config.yaml
dataset: "stained colorectal tissue patches (NCT-CRC-HE-100K)"
image_size: 32
color_jitter: 0.2
cutout: 0.4
targets: ["tissue"]
norm: "layernorm"
mlp_ratio: 4
fused_qkv: true
width: 128
muon_scale: "match_rms_adamw"
momentum: 0.9
epochs: 60.0
lr_schedule: "cosine"
adamw_weight_decay_other_params: 0.01
Rows from block 6 of a small image classifier, named by matrix and row number. Rows with one number belong to one neuron. Each number is 128 + 32 x the weight over its row's rms, rounded and kept within 0 to 255. All counts start at 0. Numbers have three digits each.
Before each neuron's rows are labels from the 100 images, of 14848, where the neuron reaches its highest value: "top examples" is what is common among them. Only what is clearly more common there than usual is listed. The data: stained colorectal tissue patches (NCT-CRC-HE-100K). In brackets: how many of the 100.
# fc1: MLP up (model.blocks.6.mlp.fc1.weight, 512x128), inputs 0-127
# fc2: MLP down (model.blocks.6.mlp.fc2.weight, 128x512, transposed), outputs 0-127

top examples: tissue: mucus (39)
fc1.0:091135155090165152095122162124140156109160109134119132142075152154097101126192105034120135159172098138157184114155156091086124160142079117163107125137081132098154144136138127094113106107143110141124102150223078178100107136057117160158122147115193078202109118088143132134181130084185089142122126152106171122088135157116146149137118157070076126131177136200122144099167131125117166087130
fc2.0:107142046101097131086160162110172167181144095163126097088151140200112106125142166063162149091159110174099124154147169155205080179135100136119188141104108113101163155102050154093079124097112122147097140123101084149140134141097131094143112058191128123151055163153086135106134151148089153117169140119174113169117132138125111167140121068120141130128067162146103158109105163141130141107137

top examples: tissue: cancer-associated stroma (58)
fc1.444:111128088192133150117105064162149119138124093182107129134085213074114113154091199177128090124133148140091101175123148113135153128128105197150104085101103102164101134143074089169179139144133164191068156099104188158100133097122107161169137142126144128076114075133158096136121106106154076142083096070125075149141172138100130154135091133175149101162082141141126133136103086142175162156111
fc2.444:150143152125166090106125185142089127105111116123151158137164139119091081154105153104138168075160126184125192131102110175138099151118179129085128177163105125180111129070109117085170127145138142130172108088102123132109148122063111075139108107159084119156166152134136077145146075129093168100144145180087096083030112170130170173088156143104086131086158124133100132097080139165143125218120

top examples: tissue: smooth muscle (78)
fc1.426:131113086150099183141099175095181085114153108180110142108104165120081131132164158139134173140117135141096129139154198158080153188151114148123112127122142109139088196117165117116114154095158151101143051091140142162094101173092187153120061131130130153138076130104136067076146087072153145119092097106122200149090135145083189180129129153116118126080119123130185139162133142075138082085154
fc2.426:099140086085129137096104060083134101150156089146179082170089070117143178124104159090137191129108134137124143143126122127159122086119129127156185143088111168154124110099138149183090130151139135161125117168118168131198096178159050114118112113179133089109119096143148153150116128187122078121121063068151054140106110172113116127126113190114067157192108107166188093148122133118162126109109

top examples: tissue: debris (79)
fc1.73:137122192124098151115090136083150152140167149207089101116155073114140129137066163074134115139119156137133109118094115173116114148134109155076127119118119071165116126122164175129084153096174101151105137109168094130139097175123109123124057118150153161103172108120068121176171144086147164160126132160094142139158087087151090148061143153174041158174127143163136201120161113154118131099055
fc2.73:136184049091119159135156099129159116170141083121081098150170101117165148124141148050094177160135093108121081159140156151129114187116105099169177167189176142092110167154120146055116125136110086135134112147156137118183172121141118178155090143143102197185090096128097156099115085119127135113159119147129124046104111148124171139078130133106114122044152122101133087187117151138143133103130

top examples: tissue: debris (60)
fc1.229:120073108065147133211085151179109109108146190135072122122089128127116070120133117098195141094102127152123170105136100081097131118125120096119156131158140131134146123181124121143153121192141121187121140126136100177090172164123123117199119142137111068146093098078108163119068129153122124129105104134101115111104135184129041137145107097144091124029161128137168131162141160141070104099078
fc2.229:160072149179139162117137137116209139088068157139103178149067129098166135134104150115176119134147113138172202162183119175157107123122063093156092116092108131085068138146092113090087135163129134127131102116158058155137137115138098111096141117108125097154166114093072095110138083098123146108199158150119137094141099150076197149127155070099102134127103169131180129157167165177105117120156

top examples: tissue: adipose tissue (86)
fc1.178:159151101126168160108039152140140116142124107115121114086078132094178066151116190128092079185079161132145148150079115158155134086149144108156139137096101098145122114154095107097161141199057146184140093133149115152091089085137200152151070140087108168131107153149111138125136141131155141097140075096140175134127155106108079040086141134127139087133126124105117132148197095076105129121166
fc2.178:069128114051142170088126155123144146087172131123169092146113160146136145208134158093121142146175108107105131108156143071125136102122125128165226060155023113148158105124143138092098134174104146118142070112110209123096165170144088107084134146103131160121084139123159102102128110121096074125128155189166133083163151140100102154121106165161127100134149113132108120123156161069090131130150

top examples: tissue: debris (49); tissue: tumour epithelium (34)
fc1.287:135136151109148156162061183123089107107169173138188086197200126117179118144131156079140109113118123144101117148158167159094135100175117113127194107071144070110132152118143142114138099140142130135128174074143149135146116086108143120078109163123097155118109120147136097116083128147191097149097152138145086176149061158083107160207110073147159141152107084120053081108176123175146133138110
fc2.287:135182202164123122128120129095093111120123127078113170093082110130190119118104151186129118103107114110163114158098123095187146155075154138142147134165143097116034138133131079085136109124129094079135178125142164146146124161133155166100094204171099177098109190092125092163148133090099139084060135148156197125105127213112156115121129157127085140139117121093133186140114097116167129081140

top examples: tissue: adipose tissue (43); tissue: mucus (41)
fc1.252:131166188138084181089132117129071094146191106144084101114100144152089149054127076111161167146148142159144137131134196123119144119084123111160118199152124119100102144084090153172172139179097135177099086124124147195175106103104111131042124082099166069158104109130120108117154113187077117127124089142185124171115155134111143131139141138096120170106098150152083102148132156098172144073125
fc2.252:112123166127117196158167122171127129174161099168123126119086123142132125146140148104135141122108165130105097114122082115099098165083132086130164155127113116113170097102092169127141081108108108141140123147135158174150151043033136152106112199181116117142113117140109153125107177143102133157059089146107082096164135122095041081114141130172110198207084130131133114094082145077162136143180

top examples: tissue: lymphocytes (27)
fc1.266:147134133151166044135161163166105132138099153187139123162113141083145083084104100128179096174150139112164141142124130140107103111141191142106067137069120125109126115097152101149163100110127115127100094092155090157071130164149107122143124156218128183108186133101117120108112086119110157139169098114202123154156156184087076169130159175111098145102136135148063136074206123170159123090128
fc2.266:108122129155103151111101183100121177107122135103146173149145065202174147140201138167101112140122109116119047147149123118136118148099116177179140145114158115150129164090130099118153155216108152130138154098162126162135132108153041116154116135115111091116123076134144085144104086114158072101105075094165151148074113144143080141188127133165115163078161133159081118131074130124050128109181

top examples: tissue: debris (49)
fc1.22:118143086144104151173116125071134117128109183117124079159138134156172130111149119095099108178091096110106111139069098172079092151111153080111116154161177129075148120093149161125100154091137160167041164124180158103122078103062130168130117155147141097129111128066117109164176138064153101120124139130119169124098142131231114138097135127098149157159143148094149122133114169223150153082128
fc2.22:195130093036160074137119155083122101122130148168120118180151200123108162116111157116125109100154132088124113123144205101129110103115154109101129091148124120110108046171096179170127166199158145129125137180123103142136117094153191135114062104118089144198118126147106116067144142144103088171129096122161182117095084133121152120105113089142131150107157158101145085121109066129114140163191

top examples: tissue: mucus (46)
fc1.389:093123180117116123105102174120143150089053147082094137145131149106141175081124153122166113055120108084197139130091119118155104087098092120151194104153115139111149180071116102157123098143135152121109157113176100169147117086103077119124163148106144156150222128142168101102131118120136184136190210131127106149134091122173173104070120145084177134138165159109125119142150120190075129141158
fc2.389:113096101140106145107094143144099167141082136094107107156062148103156148124059153094150112137190111180134116117119116172093123190153090131104126072115121141154107132143153081122067174081075113135151188137143132147163167176123118155138141070104145105145084209165101147126105148072149097181098161195207117127196181084110116115144102162113122118177095152110157141141158095137116123126115

top examples: tissue: lymphocytes (76)
fc1.260:082147100116114103221113086073131076179114179160098180108096157051130117134143116138115133098055152157117100171178116170119137075121174117072118134107162142101170135134131111126096078192134112135118115095130143136107125097106109184102099141169102063206123123122166125079134131144151113171118074168147142090079143188111114142143085112099100125170137148156100131142177127146092120115166
fc2.260:103101127147072115089119152134094149187085154212145122145101136146165140137148124077088100098184145205152095137168074115120143094120150099199183096093129075120183146104135114132105116090182127060069097136148127097126185144082192127120133192120129107101193148140121145101166181132127130135173123133141133137088078153150143111168087132123085122101082100152129092124105122097114124168146

top examples: tissue: mucus (46); tissue: normal colon mucosa (30)
fc1.50:127091100122186175083090161161120135109080156147128122099152133227094115122120111139102104090092156115159130061133126109157121169158121114121139149096173125096114043152138144151112144163163215135065115086149093176138141126114052096144158087151186072143167110128092218093141139099102146126085154100063139114132110137156166111136113119085112095124100143127148145083123145124164143137123
fc2.50:179184111122174108098175099174172118126156153092153157102141140122108194107113120129128134123120085069141127129145097183128105175085193132088075106146099057182097132127163154087127119126132130060103186118118136142097155152103135209123106121167136119086127067082117169136125095073112086155084129095143125126169129128137165113103134131086127179124130149074167105134151190160100198093131

top examples: tissue: tumour epithelium (48); tissue: lymphocytes (30)
fc1.202:139145128130117099148108108172135141089160137147080121105136109195174126143070137140098121094095080130140113118183102157127169119146149107091123126163118110123181153108097141107086058117129211139141179161118100139129148122066131155102110058129125118062143093142181130101139181141129064155161117159170055065096135096130148122130144077135146197074074081110104107080140109121137169152081
fc2.202:144122074135124108111157082130185165175100139172192092119136124128151131092175097121103162152112118131099167038191101074091079124155098153147115093161078162101124084146115161101138126114172109086090130172115091082144115154095141107107145110131135160101134138145139209125054157162139085149103051118143165070137123145188121118064166122120161117152161149122145147141150118134130166179169

top examples: tissue: smooth muscle (72)
fc1.198:123111156075143127113150073152138157033159108152100058168108111165145140116141160177146171130161142131152090192077135088153112144151097134129106134053163176132141148108175088137188106136131096169082103118111128130148117073103169143159099137075155120131135113204170100183079112158134123133115127190054134158128126124088136164148073118101147117098113145079132092071099138101161115118132
fc2.198:193111161119106158116094149125139116145122122105196107126135069146108142155089145097110136155135114084179119124097121192070111176095169202142111101117195132131106072143137144085151136138167135111117166163157120118072111094112122064255132158173164101139118110174104160123105126135110114150155138119092137147110189140117068103068103176105141135114164089135132159132095108165152162124096

top examples: tissue: smooth muscle (85)
fc1.129:134102110108127129152156129165115071161195107179120145111174156127081167128136179141107147129116108142136096111122113093146129143104163157113148136130123138118130158117204134186077148134183114136083165112173145149157170121142144116110084117085099075128222171154137098072118163133162092074171098064148060161088109123071178155114172102109110082146152095103090167135139143187136168172119
fc2.129:078171147077154178172087082121122160179114134110162135134109098101105122159138024152133093079126196065208074153163133132140136111160104152100117154118063167119104095117076125172067104135155113117139164155110058146141132122104155166120099120140124155155144119108141107118131130098124146120088155055152171111161125166102095158094085141171150097121172128157120115114097157177147126175105

top examples: tissue: tumour epithelium (56)
fc1.43:114072165104176138172094232084132153103099102126138148183115101146127108155080143089129137111098081193141123170154090105119125133054155195063119108139150119095124147124138144105130063135112149147168099143125126087066135066111155158099132121127127101101126140100160087106110135112111104126107063144184113141136099141047146126141155117163127133157162150154073115110120052173093117142084
fc2.43:135185159129097127077152119058138157139110106125083139123120084117148116080128119109104157011136084132137141110107050111183096152096177114093164130188126085114176132169136120155164163126127132145121193112143133134140139134159123113164110153102133106109153168109117092122136175128176154095115112183135157138142140115104109105179102123171176096112063156214141112182144158146154142060158

top examples: tissue: smooth muscle (77)
fc1.306:145138095101108132094121114127185116096136158154100096170179143140153117162132082096107111148107133216152163098101177106101078049169166139114113102125105105104081103134170084161116107177168113157116178165145129095159187159099137149149125087104128166111176143166140101131089103174141094154157098110122095151089100075127104149180178134143090102162116135134120185173088106122156117142029
fc2.306:181124118154130087130139088044124135127114228162141158077093101051091157197104078146068158155158118112079153125114142134150107146126118164129144138164164138140172118115128138115136129109103091062134089102124100177095149114208128144088112202082124062136118134087098106154122151139090176177137110140131176133118074142143164125151076097098134145115121116104151116136148148088136143155173

top examples: tissue: lymphocytes (100)
fc1.223:170111140144125101198059150077157154091122171115143168154100158128092118089155146149099120135125163089091109123156115079159076095096146132160089210085102146078143115149164074062099085129104142105110187127134071162142136149072149121132101096182088143091179122164114113131098078126073089203135093103153094173147115157143114113133118156122126149125164141083123088090162081119145132130106
fc2.223:102070099157142141124163104142086105143116140121131112139117082091124126091161136130131147138077068109160123133151127059111150081123126133187115178131142095113163140125148115173118153172107159201111090160146130157083150161160079081152146110108119131155118144109112152066158075177184154167153142079170163166098119176128127176155093171165181056148147105098061168150133078184130108119080

top examples: tissue: tumour epithelium (88)
fc1.70:157157124088105121120139160114147094130107118117217112210153104152087049081135110108142086143143076140105080160152144095098083107105145083172180120128120090203152173128083143122131154132116154106132095135120092110109136084141097117113083154147204158122118075125093159123105104078154111089146182128156103107120115126186131139147113098141193126114128127151081094121125136203098171094066
fc2.70:085130081112132145161009114084097118127167143143120157141118148098112092124160107150099111160130147092143207114174110139158123107132109126122142118140127087133135162099195105120146171114119114078123176177138145111100142167192176129095127106108092116124088102145131095147111130147102076139191102132146145161157100149118045167156136155155092128120162051040193151127126121155171100161127

top examples: tissue: lymphocytes (78)
fc1.269:148132168161131111067124127171140143147100212167098155097106145072084191104058073113130107137101116161173086085189097132110121057143144067148120151127105042120151095091106187133105123119132126181148127116106164116178169169112098136131131142198103142122107075161090125135100143106131116130106131122106151135139153148154157154178104141065101129132122057141132124059160115112120143131095
fc2.269:084093077151134088119138065176100162104068145120119130140116155156068128125201105133209138057122111142141125092200074092111067102161110158132174095118129147125176172168154139142120138169123129101084100142163140167109174122112150138154114145170155136108143144115185110171118075079169143114127125162120129092111068135106124100147105105071145182100081201119131108146153087131158152136134

top examples: tissue: mucus (90)
fc1.230:086168193136201107128085132121128115129142109087138081087158136144142191109086109106153153074100137202131054119118117137130144088120120137104133087067123132120153148087126066188146119135112195100098164135129130160104089082133101112103107113150193132105171138137113166096148111160128114152100132155117129162064128189193116072130205062113154126131188152115166121132129087141133137104105
fc2.230:095114084136144083116082152148150143099149100174149165122172153089065149171101154103146095125089134112098075139142101121089092114158104113143147124193142175140120068137161157091157183091119125120179144110135102142097136160116165176142127146131156117133088089168148153148160102151099151145042167166126135181120131063098097114112056196177169100171108129093119161171084109094170143181130

top examples: tissue: tumour epithelium (72)
fc1.421:145107119112166049129175135152124127156095131142144147206139109119083052133125140169117136136105111077159087117131130210123086178103094097143079153124062121110135067113117181112181136165096144082092129158159154167094094160147101105173102091155098166109177149141122172112052139141134186112133106142078103088161096149142114139096129180138136117138141115166130137076141085102083174150126
fc2.421:139132151102115139119158145193203183104165135146111120184080122131175097076126135161087114176151116105128109067155110185101091136090118133053108172140100189175080111149094090144122148095102129077136122145148092110116103095151134097153127121119137157194091104141146118166144142102118195067103176114134109173081141164142150075131125139127112073092160097152098113208157139162126154096155

top examples: tissue: mucus (78)
fc1.342:132070141141081139117147124084170135125142130152159146100175110108063051087130065110128147142139197143200115153176119093149134142179171156155104098103163145142137050105119067111049126151070103161149083141112143064166064131118115155117149110174115139120136100125151113127121175159133077121093140141121131105145136153143149120099095082162164076150101105100106118051108126135124091157161
fc2.342:117154130195083174107133122097094137149143131158111153113133132166146082062076126204185133079142115184117095107117119182129155081144132138131109156066094168090117163105145087146075095131136123063075114151155170148078097134138093136159143111138156123118119149114103193138086108115127196127188139156158157159117081169102052144150104133117084176130140140102184104136073143160101113110111

top examples: tissue: mucus (28)
fc1.284:181124154140110166079101098151112114122094112187141124138094180126127097131155114165115060087119094188184157153126165137180126129133122173115059165162139130174144123112128157144142078180101134094137142128124101122114066160164089114105135131174180161123129129119115087098129138069120146117084177135178125075158114126067063135099064111172159178122164151120078098067103148077150116172141
fc2.284:115134108154186092130154114098151090096133143117116119083127112099145116189152175190133130122173129163142087145165116126120121131101152079142147155130061162094113194108108094089124087151135081148139098011094143097109107108107190093146143145151128110169155143121152105109103117122111103157192129154150118092154181114096098181174150116099137129108119106101111205143097132182113045082167

top examples: tissue: debris (43); tissue: tumour epithelium (34)
fc1.115:118114176095122116148180111137164118184119128115108118139136131105116032099085113123133095185141051156178127124156168166116199164111108135185122125102186095109203092091155110102142122137092094131118113066103156080201130092104125108073112140127135092156104152170200123132114158100136093126133120141137123179088118159179099172134143085133117132132105170152124069082137139097177120124165
fc2.115:102138135162146134110072096111090139101210124115122152166102121092124096080113161123104218127179102145113163108094135095133108126129144121182137122085075171093181082112156146126145138150098100086170113098113155164146179125139096119123110180093142171143199060158107122147173165109094106120114125197141143132115103138182141142091122070104105200109124080168077174082157111153156127110150

top examples: tissue: tumour epithelium (56); tissue: mucus (29)
fc1.54:172126124126153100190119169097103109154113126093098126150151102138171141106151124145178137091074169146151101108142141150074142155086117188126014197154096173124128086098157082127128157107119074145099146127107203098113116125127141132084143103115171142106103189127106119079106083137132094121136107095143085126181094135153129132201113149091124142145156099108126167127104065093135078207135
fc2.54:092180088088083121112155099116159116104123071139091137159155083105113058067105113122168078075061104108116101121152115114125147153164111120100106159192103112113188112131108120111191104121120120140086176114068091122160148174119158178160094125132144121191117105126144156137149120146147157175094146145092155125114078184139135059144150113151177179185151167137126131117100089151194123089166

top examples: tissue: mucus (58)
fc1.249:155173128136075152121158139146125201144145127117087124212189086111152146085112104158191150110129129110173124116112107130113131163146107121153143102146112081101084094109095094142151064154151112093037153172167140158108098137173060104141149163127159195083150181173116101070154156136104084126111165146108101136129086116107155159099099166153118118082136089127110079165116111144182101142167
fc2.249:167173109097108074115097171208144128142111091163125131136110120107041149032130121134113133208130049133079115083124119101105151184199092094154099160153070123142141093103125164111157138125126147126102159093208055158101131098195140123129083123139100155089148149098144153098108114115139118114060164129110128139106174090150184125147111139137136129143154122103161131127128139124115135142142

top examples: tissue: cancer-associated stroma (31)
fc1.133:146141109126139192117089158209124076182103170207078153173180127134097130146132059094138144093109070142117130080110106144164132149108123142154109162139189109159090140100106121159094130177125144157087174057118110112105118102075123163152113156162097111184127128106187151104154163158193107127110100143072082126106135150163143147155133089114125134129144111113101119109116132109128140219075
fc2.133:151129109113085146118117155143112129178119130097182144130071087186144175176125102107147095115138094099187056119098145139173120103101178112132084194061100048147133149134107147068141101139083168096167153097146140147136175123104126123063146166162165156143152069108143188182100073075106152152112123109123127123111109143143140151154159116168113142056106165133109149178108115130086172127133

top examples: tissue: smooth muscle (70)
fc1.427:137158156108118085143197155200128058131101152134170130154192171161100082109121133152106081198132158122138103165143126068120120090178101162108127113115143143159162165101137147123147175152181123131143146136109086138150095137022121128120162142105166174126112132124078105080073099069056105138107190114122172109132132137144173122162145154101129142117101092092118117169087135086099147090123
fc2.427:123115130088103158100077132150183124083126137086139133217155091180078116119106127134115147208106157085073122185154108120174173092133117147138158155091163115144204111067134117167170105117165104111085129155139120078101176150161125121154155128076153083108123098163117115079105152126098146128111146150102200147155159133092101149151151153125154129116159153092049138056106091129146167135143

top examples: tissue: debris (43)
fc1.145:134150130136083132137115098165123128086113119137165117110128125106163150125069148155167125147110169125200124191130170096132170119078165145097200043142146125056160100128134134139107130110131192092130111088096109146094153141072121103110105174129068075139158167122124175109151137153136117166085073148088152131111151197138150155175113161119167069089061105086100164154109148125190144120123
fc2.145:141136145138132169126085114151123116176153141129102078097140139164105109154139165171091134107120194101087103149154125112171051150083183139128113128134061121097198109211167086147103112124152089119146093123105119136133146179110138110126147183118142093148132079177171149098141111068135185086078146048133141154130083050123138116114162141118139088114089094155136142115167180168121080111106

top examples: tissue: mucus (85)
fc1.275:109145147092144178160122117123129157100129163085139062089107142126112129108080083102109144141121114195116110095110127124110120212152145151078087145089139141142134087131195170132117136210103145173096148160122192073131081153100101143082116114121140139130095102102137101119130068159170121139076166138095148131160164149090096143115100155171168192072127103115158064133097149149144099219128
fc2.275:178138128108195097131151125100105078114155138173125111096217153115115160179128119138108012124175104116112091184124108209104066128162127159109162129154150137113079155153143170125080140158103141103124124136109114129094127113054137094112149156182146092190126089091113154152106133121152140132141149138175116133092143142098162099063124161113079077094141161161141097135089131148154115082145

top examples: tissue: mucus (76)
fc1.240:099111150079078108101123112136160114088162084120158107131095144073166078094043095097195149110108179123109085129123093090133194157160129112105152108084086220166182057146141142125046119161158115113110132143172091129171137103143083104133129123114109147120120087133153138150140098148198134117163144139104102134135149097110099084148129157184166080147122180141102141158134122146175103160131
fc2.240:132065085139121147156130113129062122137077123129149126166105176151167158163164122121160125127114160108124097119134169148147192111092109092090074182163139125131109129096171108105139138139149073162116128142168087131164089128114087073078145187205151160156152136146081225118164150145121101145174143101123116167106077150087194093099150144085088164124103144164122105129114109117107192118071

top examples: tissue: debris (32)
fc1.325:159104108080129178101058176110120154095170138178134174164194161110058108113153066081152180085142125111135130050134147138110078105150115097158115180125095158108113174083117092158087117137091087145092114137135132120109156043092070130148138151109128080102157104093130156137098103144120119145203129101151125141114097148169192093143181141160166110113154132100108155171145139141138138156109
fc2.325:085126164192119171105127156122111140207138174171106162084107119110161126133081114080144133180130087127125121113064114135123122139113102131114152136152152113185141194129117168138085104134132098086104210190167150132169177149136144107084129115103154141118100154178130144175117081099133135137136122141102153115170177153125092073111074137073150133119113112091121116067018097105127101077114

top examples: tissue: normal colon mucosa (45); tissue: mucus (31)
fc1.352:167126120121119148125067056130105176149108145118110070155116080151149132112122139185167128099133196164096086168161169161130168128149084139158110125106142129137127121081128013123127105142128091176114173138155202170167151093052142140132150104134147160131139122121190112111153196059129169061074140091155128151133116122136171147115156131103093155145129146088139112116168121130121074131144
fc2.352:111126157120174138075128119180163113135110161119117155128068126081116119140107119103121074124121136132143149114101168119087130186146130144218110115085171034146140183120121071111132101090158133113158116106158160085066129141121104085155162170169084163106125150084111142143099126106161153138158154095110128138183080091103133139125124141143195064169059147080138153094180172165110101079114

top examples: tissue: lymphocytes (67)
fc1.42:146097142073134059168144174124077122148139170127162124093120154126117104173145115072138132180133167154166090168194099142125120125092144109153147046125149113070107059094126152145102126105100078058117109118125152127108171107109136077145050147155145172126169123087185161119131136115109111162170084041136111159132158098163123126114076140106111164111148113121085109167120175137112076099120
fc2.42:098125110105106176135099120137106141127172147073134118126162150101154151145157111067135137095152110099106094142094126142126118080086199145114111099127084066109176108098151067127138128172124139066120167129154106115165128090159100070154105158192135179117159151154050093112164115114121118121190084063158165181162155124146102151157110172105114186115197073087144152182093098129105110118134

top examples: tissue: normal colon mucosa (88)
fc1.141:112127099109126132193157145178115106139076110127139057134163102147127103189087126096112060148116124131161088143155156156067147153178092105117142164106123129139159101171129131106217076143198159215148149110144147079147143105149174129130107142092140165088116123126099078101126130078116139116158102043167187188117151134080156093106151138128105094094154070134108117109118122099110152132131
fc2.141:088175116099155167137076148136154171120133115134157150120145068136080114103106161075119113152136102062080066137176098174127157075089160137124167095186126096151154111169118106113171168124098072160113090087183123179124163149131124139125199096134195119066092133139140129106081107168122119093157145106191105121071133136123092162169169151206117121119095099160091122137107131098120149137117

top examples: tissue: normal colon mucosa (42); tissue: tumour epithelium (38)
fc1.144:117109097116134043154204068144094147172155110112106167096169118154079066136126119169141107103129132145160082124143125127133111162150099131132137123121111103083108093111192111100149116159123075164141119136139139171133140146164156159141133060138079187109132094193141135118144088131156159164133137135106140088181103150152140091194036164141132120105134167103124112134202073118183181149093
fc2.144:063122103181123153109168122107099116127120127154164158111188156161102176044132114145135172122090087091147158065144101138100160160147185088134127109125108148141187112120065129121102224129112118091089110127129096047151109140137178155158158189099128196156125120125118090128127135153228129173093114154168071104131134128092119165155131142148117137134125135135144116128083101096099154121154

top examples: tissue: debris (94)
fc1.193:062115147130099141166174079135087160149138092174114049152094151087122162107071113113119130178071127180112062153155115178140130137158151130153132109119134078113132125089225141130115130125156124133148136112158133139110167111115118164115089163145121081148138138170144107127098123119183082158010080164085129143134104113127127123053064125147185135135158149119108134118158087117128083127123
fc2.193:151139107121108115140159130144111171152149129164077155135147103144099146053134159150078086105131125117148143128159117141096108189114149110125140128122110125136124101095129103137110125135144086129109101146111079051175128177096123144092125201102083095114165110160112132152103144114144087193116130176131167164098085111141145081108107102093129220030134077098233156171154139083112123153173

top examples: tissue: debris (33); tissue: adipose tissue (30)
fc1.97:091128164122238105146091144099147147089201140086104119123103105104147126149138151087178079155120132130115125161137161143064133122108129121113083093173177119106049108159159087118117111096100189125151120156158159161109113201084097133154127122134177128097142142106109095097121129130117112117162096114078120097187121075125082118162168138094116140087184145103099075152152053126110157085100
fc2.97:123135121149084116082121213103165100206158136106052111097126075185064119133116124131111139116175082138090094122075156122140124120155121095163150159110117150153116177100143068150127148117088097050167146137122136123174117122089150093157122079140143100142140154150178142164130163112141083156144118131137104158095051138156127127119101156093150141107142208116120195100093185136119062131126

top examples: tissue: smooth muscle (57); tissue: mucus (27)
fc1.425:122142088067174193095145109118182147120148113127116141117120078124145148129148070211069105157138121089155092154115108120130111125080148205118120157174172144163134143161178160167148146104148094140079178108143108147088131183126131160121055174131126177096171114168159175121172172105119063123120066092134119097114137147149174138095152188169119109156119133122152111152120134145059155112106
fc2.425:119114123063155132113118119178153119170154100143144141084138084127150156108133084177141126140159065127142117169149113111148181089126145123163082123162061121146105101111083148171156093130101089200131128089180144114138113207093104135127106123156128172155134129123096140102121180112098059032113137096146113125151119095109214126117153191163126125169129100140121107135120081206123180170126

top examples: tissue: tumour epithelium (53); tissue: normal colon mucosa (30)
fc1.500:114118098071107192146107175092141119178163167126106160102137144065083122118145149124183076139112156141065068145136129123105152165121088110115092108133142119186081127152148136105180151147139138137182123122158195170175122168132095107118117160166190100088158109119119175149090086127127118151136168104117082132151071116121118215184181135104123171090149120116101133059184150130139135137086
fc2.500:067099144158122163225162157149139111145126154128151082140173185108173111136104123111107107181145189155170093102187131178132116137158143107123078149121091130140081148081115128120087096125152128112144093158091180148162126130111088115149096089205116141125164137066031080178106174129124147138097094127159139071135094124075130112134166169124126134117097129101147125130142112051165126114151

top examples: tissue: lymphocytes (55); tissue: debris (28)
fc1.374:124110139169112123127141155115073164113115178110128152119113115138131096144133109186113105185112106081102114157120160092183124129120181120162144131084154166191084081145151084097098154175102150101189178108131163089142148130116157134149068108157161148138217116176158135125148161121162156123064137177096108112101124088095146099138133143081130176163137128075150109109098083025133065146120
fc2.374:169175143171086149132158113096180130147202175162120143135096139123118124133161143112120139103123111139097189133125113105159075129098141132097196089106134058110143177054123070106100163114148140122148143169163217121161130080171117046109105131063148149161110118179102080099099128145168112130119141121114116060131174153152118163131119138135157140161096102151177105177142131105111079090095

top examples: tissue: lymphocytes (44); tissue: tumour epithelium (33)
fc1.183:086086116060138109100145146117159197153125142169157176148173139094139169156136089102118136123105126127165134154109048096150178091072155129102106153157128142101106179138158158132055059163134137118082144125089144143101092137157147132143080133123146147104209122117125109116115181124131037112109176085165156124168139128119185132145169158192098141152104100174082129144122108177132160092140
fc2.183:114113112079117059085109144153135087165150134098128158091185066069132159103085115157139114179162092122166139150153111116107070090081124173108081130204127059135187137224135118103107160127149146136074080080095101155168142109146075130135131145105158166155160132095103150118143185103115127089152150156086132090152141079159156115133161120120140119164095148142112127091144155167130135070153

top examples: tissue: tumour epithelium (38)
fc1.186:138149185107120135128182130180102115179089145105158132103177060042121097101143125115117102152118160171103116134119116185162145053091082129111154139146070103134168131096156120186176145189087169181086147131166094132114162170169180108103117157140123081070136138128138143164141119128092172168173161145127081122097072077125155139131111142095130169139109125088136174129127151178103138173140
fc2.186:118147131084111124148097134101121162127125105085161120140134139098142164060126168130131154192148136154121099097135175115145101108101117120120191081084115176171160124190217115135085185055083116135060176108119091109107186144154112168133178105116151191154084108109106169156132118171111099122111135151067145123161147136126067108092163145170070146182113115080135142107112140128131140129186